python train.py --image_size=32 --encoder_inner_norm=false --decoder_qk_norm=false
Rows from block 8 of the text decoder of a small image captioner, named by matrix and row number. Rows with one number belong to one neuron. Each number is 128 + 24 x the weight over its row's rms, rounded and kept within 0 to 255. All counts start at 0.
After each neuron's rows are labels from the 100 texts, of 14976, where the neuron reaches its highest value: "fires on" is the input token at the peak. Only what is clearly more common there than usual is listed. The data: photos with spoken descriptions (Open Images, Localized Narratives).
# fc1: MLP up (decoder.blocks.8.mlp.fc1.weight, 1024x256), inputs 128-191
# fc2: MLP down (decoder.blocks.8.mlp.fc2.weight, 256x1024, transposed), outputs 128-191

fc1.221 [121 130  93 139 146  91 111 116  95 124 107 118  93 125  96 142 118 104 111 164  92 178 159 114  85 135 131 129 110 152 126 142  84 156 110 158 136  99 146 168 141 182 142 111 141 107 102 161 137 117 145 103  72 159 133 132 105 100 142 152  94 145 144 147]
fc2.221 [ 63 159 118 141 151 161 150 100 120 125 106 133 132 148 152  78 124 127 188 143 126 103 117 111 151 139 147 102 120 100 112 131 132 119 101  97 178 123 132 168 140 171 149 128  81 141 121 155 137 161  91 135 121 117 119 140 142  95 119  93 110 130 131 160]
fires on: "taken"; "boards"; "board"

fc1.262 [121 131 169  96 142 152 123 109 103 127  93  99 125 151 147 133 136 107 131 140 160 159 142 148 143 108  99 120 157 142 112 155 133 101 156 134 142 116 141 170 132 143 132 136 118 131 113 117 128  79 148 159 104 141 128  99 145 119 115 168 103 140 117 104]
fc2.262 [111 149 112  91 161 163 115 121 111 141 143 175 117 135 115 148 138 112 129 135 127  98 108  99 115 160 164 155 135 124 126 133 146 110 127 135 126 107 157 138  94 160 121 137  94 136 159 173 104 138 143  88 130 131 140 107 142 143 170 136 126 126 181 128]
fires on: "which"; "and"; "image"; "object"

fc1.269 [140 143 100 132 168 144 128 153 150 140 144 150 138  78 112 114 116 158 124 160 112 129 110 149 129 110 137 122 133 152 156  93 154 109 131 112 123 153  95 128 122 170 132 138 129 102 117  98 139 178 107 131 135 120 128 133  83 110 162 133 156 154 138 183]
fc2.269 [112 108 124 144  89 138 161 148 190 129 122 156 130 145 140 106 130 171 113 147 101 155 184 142 154  54 131 107 121 149 130  85 157 168  91 107 131 123 113 111 136 158 129 112  89 103  96 125 130 141  97 133  84  97 128 128 156 142  97 117 124 149 171 180]
fires on: "see"; ","

fc1.50 [136 121 152 157  99 112 137 108  95 135 117 136 115 169 149 132 129 108 139 122 123 153 108 119 138 104 134 154  99 137 109 134 125 169 148 138 161 135 137 177 140 157 148  95 126  95  96 118 110  94 172 105  97 144  84 115 131 115 142 106 160 137 159 118]
fc2.50 [119  97 108 133 130 180 109 106 117 138 117  94 139 137 106 157 121 139 106  95 120 131 135 121 147  87 133 130 136 142 148 158 156 150 108 137 134 145  73 152 118 128 108 100  66 139 141 138 124 130 123 123 130  85 110 121 119 133  82 127 176 145 147 163]
fires on: "of"; "the"; "a"; "on"

fc1.194 [174 105  99 135 141 137 163  95  87 185 127 144 140 173 129 140 131 123  97 152 102 151 122 122 159 168 156 142 152 146 113 141 118 114 127 109 136 168 139 130 125  91 175 114  89 120 130  79 142 166 165 139 140 150 147 143 133 120 139 114 132 103 129 137]
fc2.194 [ 97 155 115 164  69 119 134 122 168 140  97 156 144  97  91 137 126 100 150 169  92 164 114 157 125  95 120 128 122 167 129 151 118 157 110 106 134 147 157 115 138 120 125  99 115 104 121 164 108 108 109 151 164 124 115 157 108  87 138 169 110 105 161 114]
fires on: "taken"; "and"

fc1.543 [139 139 130 134  85 124 160 100 140 155  85 130 116 147 168 127  91 115 116 130 120 142 126 162 120 161 154 146 114 145 100 156 122 127 146 170 151 113 117 137 140 125 112 111 150 135 101  93 122 162 156  83  84 130  82  95 144 116 132 139 172 117 131 132]
fc2.543 [100 129 110 144 129 127 140 125 152 128 107  99 109 138 104 172 114 123 116 108  92 100 148 136 131 139 112 152 141 124 120  88 164 151 150 161 153 107 142 103 111 130 104 135 113 112 107 132 110  76 125 142 159 112 115 142  77 138 190 164 133 157 126 111]
fires on: "grass"

fc1.138 [191 169 115 109 125 165 110 126 148 163 155 110 101 104 120 143 127 122 122 160 105 169 118 134 176 121 145 112 156  94 149 116 103  95 133 144 137 144 119  97 132 146 125  94 139 147 130 108 126 136  99 120 122 119 123 110 158 116  98 162 115 160  98 107]
fc2.138 [112 144 162 138  87 131 144 113 123 133 142 135 124  81 153 108 128 108 133 137 134 165 175 136 121  67 126  86 142 141  98  94 105 153 114 107 136 108 127 116 136 103 124 101 134 157 156  78  92 162 112  91 107 106 182 135 149 170 115  77  93  91 163 156]
fires on: "see"

fc1.175 [155 141  84  94  85  97 124 131 115 135 158 152 105  96 146 105 147 124 144 139 175  90  93 144 170 143 137 170 171 143 143 149 108 137 145 179 146 150 142 144 142 154 132 115 136 104 104  62 123  75 115 117 118 164 158 110  98 101 143  96 152 128 126 131]
fc2.175 [136 145 183 164 104 113 142 114 176  77 129 105 179 149 164 119 141 113 133 103 115 113 157 119 121 107 169 121 101  77 166 152 142 138  99 115 151 102 153 148 111 148 129 154 159 158 152 167 123 172  88 106 128 108 129 119 120 130 105 131 115  96 150 104]
fires on: "which"; "who"

fc1.455 [122 161 126  99 147  76 145  79 131 112  72 108 141 116  91  91 107 137 156 109 130 146  71 161 108 138 107  97  93 104 163 120 149 162  91 113 132 145 129 122 139 151 128 146 113 119 114 128 136 147 167 134 132 103  96  85 144 121 149  96 119 150 148 114]
fc2.455 [116 116 133 113 110 136 104 134 123 106 126 125 129  86 148 162 148 142 176 129 140 135 138 111 107 119 109 116 112 173 139 140  90 147  95  97 115 142  98 115 143 143 144 144  96  85 136 134 117 133  91 158 143 139 112 157 130 119 123  98 134 132  92 100]
fires on: "of"; "on"

fc1.82 [107 146 177  91 147 145 105 173 113  86 161  63 116 110 103 169 145 148 114  80 128 116  96 143 122 114  86 127 151 109  96 121 133 122 156  81 116  98 109 147 154 149 121 118 168 129 170 114 101 106 114 132 151 105 168 139 104 173 157  99 129 125 108 135]
fc2.82 [ 82 148 165 142 107 133 123 146 118 147 142 144 152  95 137 179 153 125  96 115 100 106 160 159  99 128 109 113 149  93 114 140 149 168 106 149 130 100 185 127 134 140 122 149 130  90 108  77 109 105  99 142 114 111 128 141 134 138 122 113 157 117  56 156]
fires on: "image"; ","; "side"; "and"

fc1.655 [121 114 124 154  98 118 164 151 131 129 148 116 138 149 106 116 169 113 145 140 106 132 147 152 105 156 121 114 146  85 115 157 113 115  90 103 131  96 151 130 147 109 144 137 153 159 121 140 150 156 134 142 119 117 152 155 119 101 138 164  79 145 160 135]
fc2.655 [ 92 128  78 122 110 117  86 120 103 124 154 117 144 142 108 119 131  74 148 135 118 105 156 142 116 109 121 123  98 165 156 155 137 180  98 113 116 144 116 120 129 129 140 148 134 103  99 150 133 121 123 134 147 134 102 152 117 131 112 151 128 119 158 112]
fires on: "taken"; "."; "placed"

fc1.115 [110 105 157  92 109  88 122 150 107 150 128 130 144 207 139  64 101 123 121 123 129 142 139 122  98 107 125  98  87 151 103 135 142 119 151 128 153 108 135  98 144 140  90 179 126 121 120 101 186  91 141 141 123 120 213 150 119 135 108 120 111 141 125  87]
fc2.115 [ 82  88 151 160 108 121 127 131 129 144 120  67 114 101 129 100 110  96 109 127 131 115 169 144 167 118 120 162 129 131 102 125 154 123 169 100 132 127 154 125 103 145 130 164 153 156 132 148 107  94 104 135 142 157 123  97 130 114  83 119 121 126 145 136]
fires on: "of"; "people"; "in"; "at"

fc1.481 [195 147  90  90 132 153 127 106 116 133 131 127  94 108  98 159 149 141 173 143 115 103 143 102 140 163 103 124 159 126 194 122  92 115 121 112 120 122 119 155  79 128 110 125 139 153 121 109 110 173 146 151 105 155  85 142  90 124 148  80 129 113 113 118]
fc2.481 [106 149 114 109 144 137 179 100  92 106 125 159  98 131 107 162 166 127  82 146 142 136 111 111 115 111 139 149 130 134  83 126 132 113 133 122 125 107 129 152  88 118  89 134 118 146 127 137 145 105 167 154 101 102 156 123 147 102 134 128 177 151 117  62]
fires on: "image"; "picture"

fc1.444 [122 113 130 111 155 166 156 123 139 131 119 122 177 128 119  93 126 118 102 134 119  89 108 195 140 101  84 129 102 111 133 152 116 140 134 154 137  99 121  95 126 111  91  93 136 151  88 140 119 130  93 113 133  81  60 124 129 154 126 113 150  71  91 138]
fc2.444 [102 130 138 110 117 118 159 162  59 106 123 136 163 120 131 101 123 137  99 105 128 117 131 140 104  82  95 138 159 128  91 118 107 109 107 103 180 127 146 108 133 115 124 155 135 130 152 146 106 120 123 125  89 107 108 115 135 104 104 110 131  99  92 104]
fires on: "of"; "a"; "with"

fc1.320 [118  96 121 100 145 113 136 122 137 107 154 109 142 115 164 117 134 131 127 120 139 136 172 116 155 133 174 160 117 140 122 116 109  99 137 108 104 113 117 109 148 113 150 129 103 152 112 140 127  83 146 121 128  83 140 122  95 142 141 107 122 132 148 104]
fc2.320 [167 129 139 113 153 125 124  88 159 126 125 163 141 121 139 162 147 170 136 126  98 141 130 159  79 118 152 125 106 161 120 125 107 108 147 103 134 102 131  71 143 145 106 147 151  81  99 147 112 165 131 139 115  95 111 149 161 104 147 130 183 144 120 161]
fires on: "image"; "are"; "object"

fc1.477 [123 142 116 110 129 127 123 131 108 137 132 136 114 125  81 134 123 108 130 108 114 118 143 113 147 133 140 116 105 103 100  73 139 138 121 194 158  90  86 152 111 152 131 144 128 151 125 115 168  91 130 130 107 134 172 150 110 149 187 118 134 135 117 107]
fc2.477 [123 138 136 137 108  91 108 117  92  99 120 123  93 116 154 130 123 130 147 115  97 137 135 133 133 121 110 114 141 125 144 158 159 146 123 134 144 127 145  98 190 175  98 103 114  98 145 102  93 116 110 125 136 146 121 124 157 152 129 171 162 162  93 137]
fires on: "see"; "are"; "<end>"

fc1.470 [122 136 110 134 142 122 132 108 143 137 153 125 102 128 125 126 112 130 125  94 189 163 143 117 157  97 145 114 126 137  92 155 163 150 144 113 155 109 131 172 130 149  52 143 130 147 131 123 100  94 143 124 144  95 115 114 166 129 130 101 114 132 124 145]
fc2.470 [136 147 124 156 143 129 141 133 135 156 153 176 131 154  77 174 129 160  75  65 141 114  67 154 135 147 102 133 134 164 110 115 135 145 133 117 108  88 168 141  95 126 126  98 133 173  94 151 141 105 144 120 138 113  86 130 124  89 134  90 134 109 157  89]
fires on: "grass"; "vehicles"

fc1.27 [147 113  88 122  97 133 107 169 141 125 153 136  80 153 138 126 121 104 123 150 141 108 145 126 127 102 102 131 161 132 107 135  92 123 116 132  84  66 114 115 108 111  70 115 160 112 141 104 158 133 141 120 114 140 152 175 111 147 152 138 141 132 111 145]
fc2.27 [151  94 147 122 108 136 139 112 108 155 164 172 138 167 139  66 131 199  88 125 114 100 121 105 123 152 112 147 140 196 151 141  90 175 151 144 121 146 123 126 106 113 116 147 107 133 140  96 134 126 132 106 153 141 106 152 123 130 127 151 119 148 163 141]
fires on: "which"; "and"; "liquid"; "image"

fc1.90 [107 138 126 109 119 137 157 156 126 176 101 114 154 120 136 130 125 129 154 135 119 146 100 108 140 117 147 139 161 152 121 137 129 177 142 136 154 164 173 136 125 122 116 153 143 105 131 108 134 161 122 117 121 127 146 117 106 132 114 107 110 145 140 134]
fc2.90 [134 168  90 114 105 120 160  85 132 131 111 144  91 161 121 131 114 124 125 160 125 118 166 105 153 108 120 113  91 133 126 154 145 106 129 139 139  85  86 112 139 181  99 126 104 154 105 148  87 147 102 119 169 112 148 140 135 153 144  88 108 111 118  95]
fires on: "which"; "who"; "they"

fc1.394 [140 115 147  96 152 127 154 123 106 156  97 106 120 152 135 127 131  98 116 162  61 167 137 138 111 103  95 159  95 126 157 125 111 182 149 109 136 155 120 157  95 134 143 114 108  91  96 111 113 163 159 128 145  94 136 170 120 122 157 153 170 135 122 120]
fc2.394 [127 139 151 202 136 135 123 145 124 146 120  84 129 114 111 148  73 125 168 120 124 132 133 152 137 134 111 100 143 107 147  90 152 107 130 121 144 140 119 146 138 124 120 131 142 117 140 132  83 115 106 122  89 120 134  87 130  91 124  94 181 108 140 119]
fires on: "of"

fc1.688 [144 148  81 127 141 159 152  99 116 112 132 135 111 143 130 175 126 127 136  55 121 103  98  95 117 167 121 162 118 171 102 126 114 171 138 162 151 118 137 184 161 125 125  87 138 124 122 158 121 123 113  95 111 127 136  79 152 161 140 127 153 131 114 139]
fc2.688 [108 149  88 127 197  82 149 129 136 131 105 112  97 133 157 176 134 112 139 143 128 143 146 108 149 101 124 196  90 136 132 143 144 181 117 133 117  79 131 111 130 134  98 114 120  88  94 152 146 109 112 120 116  59 139 146 147 140 147 142 143 136 114 154]
fires on: "grass"; "water"; "the"; "road"

fc1.519 [123 149 121 164 115 114 119 124 122 127 146 153  81  95 113 118 109 122 125 166 124 131 104 117 121 134 126 128 120 128 125 101 134 118 142 129 129 115 153  94 157  78 123  90 142 162  89 110 163 156 127 116 135 107 109 122  97 129 150 149 115 156 114 140]
fc2.519 [138 105 104 155  96 172 190 141  82 137 140 138 140 152  86 141 108 121 147 155 122 160 117 134  83 123 186 117 103 105 158 132 177 131 129  76 121 128 147 130  99 136 113 112 110 117 115 138 148 139 121 160 158 130 110  90 137 114 126 103 134 140 156 152]
fires on: "taken"; "standing"; ","