config.toml
model = "image captioner"
cutout = 0.25
encoder_isotropic = false
decoder_width = 256
decoder_norm_position = "pre"
decoder_parallel_block = false
init = "torch_default"
weight_decay = 0.02
Rows from block 7 of the text decoder of a small image captioner, named by matrix and row number. Rows with one number belong to one neuron. Each number is 500 + 50 x the weight over its row's rms, rounded and kept within 0 to 999. All counts start at 0. Numbers have three digits each. After the name is the row's rms in percent of the matrix's.
After each neuron's rows are labels from the 100 texts, of 14976, where the neuron reaches its highest value: "tokens" is the input token at the peak. Only what is clearly more common there than usual is listed. The data: photos with spoken descriptions (Open Images, Localized Narratives).
# fc1: MLP up (decoder.blocks.7.mlp.fc1.weight, 1024x256), inputs 128-255
# fc2: MLP down (decoder.blocks.7.mlp.fc2.weight, 256x1024, transposed), outputs 128-255

fc1.245 095:528427513462474406493448473463503454509454386478600418495514549583444554454504460487461567511457472519493375531554436483510505462484534460468549494480506420507479544610507488459499576551474433415437573477524460545515545412451540396461600519398476614524481544534448545490482492518503467563590547469512526432389540537421460469566526368539470518561517569536448548525529520524512503519449
fc2.245 093:445527571507536516458492479512532440456494464424540502578439501511530500436474448502454461480531510509594476446427483548427443458504554507514541597488492509468543488447505419479518458487491531418476438494490574490569440444476485586520387441491466521444496492468450422532505532449541509528540509545562457373531460367522576427467537551352552488472393535475561468491417486473521545508467
tokens: "."

fc1.519 116:414522503475548496557536527484601554509504562480478473554469469540525568590516440515444544500489465555442492477533495569441438466621585506431462437442480543498456421560506498459558610511508448474569501576399498454478507584470546489511494538479487476616457472473563516525380470490482404461472475453469479527492491573506412508475424520564468499461522538485551541563476396460490483425481
fc2.519 119:510494484526463566389467401520479492483449506415532437407453511535521438601449507470571569489473541497523417474525439531574544573435523514557520478504522524535570341495533564501576489520543566510509479581524605431543449447516598440621558566454509424575486562437437399470489649491530567459577495530455505410541466470484493532534523529545473508433495517560444510502521556507461418506512
tokens: "the"; ","; "chair"; "top"

fc1.220 053:506472486491575535604489479534508577576522528564512460498487512469496422497565588469449426497428553481485508495424445438467476565499428516463509519512495458493521471482495500525567510460641570577513468541534508559560450458522442528509489492494543604539446516580434435475512476347507564511476562468470550521586482390452497488542452411474450551507471405511529523473474539480498451487531
fc2.220 054:478455458429543351495489471605497515531468396541558491608511550607456489526568497496498519484513517525471522457526489563552524501563487494594454539544541477522562514447484521509514489498516536446543495423494455498589524503408499443469560534461549519532417479526531461490504584480353440526467588463522423482483427506518453569498440475402443489430497533486580446410518503426557479623523
tokens: "the"; "other"

fc1.483 070:540526571437548504469547507463462459565550449530499502543584490504496542480524549603573437482553561540457443547516546521428488501435451528520508599458397471487501516465514601531632506587543644539483463476473496442503516497591527553468460496486471517578484419416479446446577576468555461533364425532422577408484511506546525540461449482545473514594467466513517485534574455515471442517503
fc2.483 071:461491464483548534535520483592460492484499522534474512499484478478599555578479578563497466512493442398498430514524536541452485457526549542403527410493576469537558428532457430480477485476485497526396503515394408588439499542525486500486477512442421580458531599517457582521494405516509531568446428454414555505487501468520618460489532441474420521505464574442399444512437472429491524482507
tokens: "the"; "in"; "other"

fc1.146 080:505524452553524563475494373558508465501517474499456444523520449461429479495421505458454462522407497491499548475442558530567406486488437472522447496497459530518464492470527455461413511525430432529520524531545506507469509555527478400482417477549528484544459481567486535575592521551462615593472453512483484504529371524569557417434533572525508484480501407614390451529492497510376591466521
fc2.146 077:461542413517474493567514463483484533531518495524534509531488524554521385489480505437553518489433536481511439572530561378550470517520511466460550550488481392633538471512455505474500433574453509496509437452548591481512498508469516436413444533470527500490498515484528627600474511438518464555442516549418496458590533468426396527432521639472552451483462488513447493521534513412469524509426
tokens: "front"

fc1.494 134:460512501546543507438411479466486509481476568461509569447407550572379443526487556501510490512559524528516466575454583507476510562452492464335447458535514463506519409444483476423417551553497491514494441510443455440504472536464498523503555579445476523546455551533447519543596481465522511483504548552598588410515498562489500475529479464545405455471476396446525455592536552473451438482509
fc2.494 129:519482531514562468502506499557462456516547471441496487445406471539506474417505504483499478523467511432418425505540486579501541538531473515625551538524520606443491459565586476569483402605503445458512432500451477504514504600466568538522538552467475447514534507446575540471612519511562570439429457450505404526445462474594432527456488408569488466542384510435512606413522457519502396495505
tokens: "and"; "persons"; "image"

fc1.91 115:559493581580468432508445495495501455570499484527576576519537520466462517555513491525548493451523491465486415565429506422543561476555485414510489543476506481431477495397453531573471432493519499461446557488398471513576417558543402494478532555470486469402520448489399557526513516536546496397507524644482477452584533548514407431537552495515519523468516399536446571533522528567427416487591
fc2.91 114:494463461506470462426520523496435508600499429442539448466525600511536563499375471454544541500494508534405531560597526537482509452623544531568442365428526495516401460457525449506505459506480602507590481482564461480588576473476570470471474447538477535453542505501507540547573474471501600503554554475539537517576443545522579476510513434477526467509462592419502437562379501482478427502435
tokens: "and"; "see"; "an"

fc1.707 109:564462532537491548436537497512470539501507395500540462448418460501530518464513464496408397413468442502528506456515482506386502522451472496462478521429470489538510552481418502519503554610409429512484518544505519560507523475449526459454472421442485502469420421461469562578527555468432536541510531472563523531522437620446537513454576469522448465566478518468546549451563563566573417485519
fc2.707 111:526524460586443512451505514502519528508482503469592572534474543588500490438471442501432525503447565424496528519452494505420503550517464403494623554466451472543542552518533491507533480527482481443510477585529447436492497501592441522547447472494537505552394537580555487555584536500489480542514423488403470499501519520520482466551524485477502493508438491517575461420498512618524553469565
tokens: "front"; "middle"; "side"

fc1.664 119:531499501590534504568538498525521550575494478450527487490488472557480497565524573500546460567522499457532469420406569585521534521432468539411502506448490496542488496520532569439528572467397590487495470547502574575454361570452501481564478494466487453504475435509601420580491343485541520533458541488540552505489515466447535556476426489539488519503462550472416483521482497461501440515451
fc2.664 127:487545569536453523414488552532529516576482490583473537538527578482480539518605349465512514504472569530509468509492524465522511560549463573446437496493583454531497458486518432428582495468432471417477512550516586486611556536597473544517463449492524522542517533500516523442493454568545449440504478527474608429521579592585539492530529535461493525626484499478448518547408489482514601517457
tokens: "vehicles"; "car"; "cars"; "white"

fc1.699 082:574472402485482446462457546531505535484533544530519460505499523499579469563464461450461463536534402430594561480484385521423422505550536529537453432531536539515496564528480525545380446408491527461555525446503578504622481455483543483473415532508424467573540516520568489426519518503473416457554565537560470495518478484497462484469597463505576531546541584559527482556510463507606394558568
fc2.699 084:537352422411507586508434522531418450458536470574537562546616538561533528435402542517435503445500487497481459416444381528457517548532498519444480506509542460502510492480516449550521485552404454520495518555530434397520580545447472476359497455489588510533457551465547495538549517485587439424493442500478438503477545421546452381510427514492517517495540463469470504505529399610507523538498
tokens: "picture"; "photo"

fc1.549 055:421509536471503525442551494487518424583536415613477528530538495519515444397452485495550491543454438519428591464455456602518527552612549520511464561490563512412567444588489477447563495477471412483507519530514484450435577524555490471444462494487493468496534467435399556365427465498563433511411457471511488458530514498547523577505489452498438473458574510466581509566444445627508457483570
fc2.549 055:492464526465475550383449357570490523507548536510544431505560450449494454460592542504515542500443407521512565498521495528564517532436672459579454543461535366426518473443417581549480554532503529556505449581463494475519570504530583538445476492491410583507456492516563502450457497510442528528451518526606502481555462441464540552567528502490529508498506557559543496391524422470461545563505
tokens: "and"; "see"; "."

fc1.93 109:528428474451464572521496534491539456549571486493468546573550567436501541579555534594532400536417546514532452529522538502599523498474477430536454472501462509543481530506455564522521510516511611550503582544478482526503500539553500539541532575529454476412490452453580511586563513514479499516450589479455553480514447510514533468474454493455450487540578452530426546471476605558465503525480
fc2.93 103:446460470484474453508567437512467543504505512488478470469433556631512478488456467583561472531448501469504513502505516534524549461545542530524572485548475460480534571472468544476505467496503406411492526550495535474624513492510461572549402391501489560476522400435518559515496456471539459541513485454450498498371502540488547463584460552417463514491509475497480562522478481518457574378555
tokens: "and"; "of"

fc1.61 121:535572504514493509455503537522511571443539607447512515457578523535498590408491498525589419494481524468498474451531447543485474510390535472439493510479516465548506453560498529427467404495422523517511447548568402463481473544490559572571567419535476399468462481486410545487395502519510537518472526507484499470555484478517529469647508478425457492519466487431579511525514412582456529545512
fc2.61 119:538445548492488546494527510433488538477363518474443436458506413486505501531407457357429554502466505448537543499467556519548529528439533383537511499469398525469468551537513450487435461452411536588529497555460491471514525498481496427492491483532534497539439564450594465517467595548470499460474486513570492514464469474546490528517442472420556499550558434401517479474622520511512512439570
tokens: "and"; ","

fc1.252 123:563456504537474431415522488571605481609447519512507489418508593487556489471441515511559529565601505500503473562491433480431494442539518435373427464505419520615470559509470465446556474551514550424543499508509539528536548390507508408508472540555501481540495535538444492514524455525407629568475478434552610542595537567579428449524508423459490455610568495468459480517563545549519400461443
fc2.252 116:455433475396535428523580457473447463475497499450517486432489558542554452513529462499535534522528461597409447551566399452516408460524535437617392515499447553493549440460514410485523617510456440588586536405513545443572549455408540446465447424445414511483436506521466511532472473505497494572515401522441490537511470437431459393520539511559523479477537519473524473568427444520539400484525
tokens: "and"; "few"

fc1.391 114:486431459550485553473546475554596512537504537511501506515398590480541474517507483546480474505495491496553527494595409524568531512539533539511558386471512542392490556475461500598411535522468514432551490426461529474468568565520391464511517465501579586597519482484564501585436530511528530496527442472511477498489473388441537585477409499526523548477466503447537524482574444536530513536469
fc2.391 116:589542481463475557588597507451450542413473531478428445543436507485457589411366469555523436519513521544456544493506492510514461459474479509463528492539483584411496445538503624485363547529618554625504434504470617505536589517495428499476498567481535463555459532482455486517547487562487528520484563423444461556466419525510568528528505508499430470537558436406517487535532407473512563506536
tokens: "the"; "bottom"; "top"

fc1.70 141:519577428512547530418535550497533528517458464468490468398517444504486458496611470469422441505517507496543475477468504508498389434483459460591494605483472456450499504602536485542519473595455507510395458481505430510541534533495607488407500400482537517512517535521493545489551433441545513496480499516465442498544426481508517482407523464468483528548447448510521566489560584574413590506453
fc2.70 137:512555553610545457492532514533599497451443512556542393551426458512508502511458413548498486469447509574452561517542524419483392535445574466590480443480523551488527492521570464446380608612458422500446476489548499517526446462471482526556462593501513505491445468541472532598397512528546475405466433519525563563539509509459542640493447478552479578578472520450517470512421594546499439461525
tokens: "front"; "bottom"; "other"

fc1.19 116:526506508492425407506505514428541474515517460571444484550494439484461444490475483557394558490445574502395412395376505553531500415538522489454539530591443453567477561505495574477541559406559498428489448547466459618439464453561500502459549540548487570505482501535445491454499464534494454503488578482477517432448519552502499574445539495412498606527487447506466479476532498563538445506465
fc2.19 120:532434444562453407596474496426412476409417394547507471562463632464541490512497533408487486440604483581468547527569477501503490442552504429484486477497563458499513477447468546508520490484605482409478496553443511553576471482417423576540551514425553427470487480512505517549479469406483403524462529484460498489497513464485575476447548491474481524556453487498499479447506424556576514505582
tokens: "."

fc1.681 111:544453403479450509489467468478496501406533551472474504546507557576465493558505556540565550476462424585421471546573430552577477489528505557563468500539455517659480498504489510573518470514559519563409494473546485469499530428477487505465409538538460547558577461423601426517545452487439462458572461534537524564539463530523469499405404536512502444568479480506486456483496459465414506494391
fc2.681 104:520496480468557440459550359522517559476535485567512462460528564474488565638541473552489574530378546417480544419471605474577470559477566509477606469493534578452553543528536484480563448527451491487518507542409538411527519472551502475560567421456468474500533474576511544427540484477477522461457452481441403503360471514525580458498513516549446550506438556596562475465575571506548469509476
tokens: "."; "the"

fc1.683 099:504463489543562519523520485547609565516494518481528506486395514478577532514568453586408484610509420488549549502483600502505546515487455563536453486450460464483461491554441550510548535527501531513528511549514460460566522512625506544487491550573455479524625572438467514448446508510480546600557610597525502457509625408520461513534491533484419499483489465390533533507519462495436525416474
fc2.683 105:474495490476494606471456513532429461484571496403464526429483497563460520524469520420486578501450432448474410465491485532508533647492510535429410430444534476449474534542427506445525529565502447419527560525423553519564514540566479435398470373551508432407505529522558501482498506444480392483435513596427523490581472453508552451531501477497429498449498512501482395451566485509543626567509
tokens: "the"

fc1.163 106:497488534476553388439503477561515505527395558411410414526456490504466580479509500517621550447462539390438513567539427532501478493524492534529539443431411424503479496408372544486547474508478516502468501550414517510492551553553488478587463548491477410436403488467478352495496468507424550489506538541465564523550462455516471525459516469559532519469488499420414425547522503432422481534448
fc2.163 117:380468527580458524526504609498534520549490499488490421436468454521554405471534488498536499452480556466430502498537414528439448482530527493459546523481467503451505481512488503431448484532486462507413538517480536569432526584612398485530500584546508472372481519522407518584498572574444451457479549479439464666463530505542447488442545494466619506545534501588503478547459451494578532520448
tokens: "the"

fc1.661 115:550489544507595402493600449466415495551395405541525450474453462481510527507556479441498474518541425462515447472509576481513509464479542545488458468519522513476561531515483543539494493492526504445500519475452515546586482493434534448510412521429610444502487515525579516450561454539501519476472506663540463522567428544579418512429432524496468450410529519571507482424519482401520514500563
fc2.661 116:508507491472563589445503514439517510545464579460632547538550418479533556446421523504488509534490544435508477506579507537479574427477500566419477494533578515467379381473514503567504514448561526488604542481514448441526485556461579489419577536479547510460522537474511448478540512541538381500461481570518576629456532434537513446467490522513489404536540480467419529590422500508480521543538
tokens: "picture"

fc1.305 101:562499457523539545481601584539455499485446576569513491521492560470580508503515412507508413493564494483531557472520504546476526444575551560476400572416559539508568474420494519489497490522559441570504477495548475525481586521501499479493474552457449534527452470450563473523561524551485421494517422528527520614456499465440462402523553496481453520499539437419385489463591521479452500463524
fc2.305 107:491496495537566437522487623497501487580542482535440517496622478518505524434447517425499557513502537402546532541548610524478555468539488504384542562515475512394513421494508446437484465515498614477504514507447511541401455457575551558515501525500429572534462511582461490486389522440503516490446459530498430499467510574523531475440442502452513447573627436559462435525526520508497554470524
tokens: "the"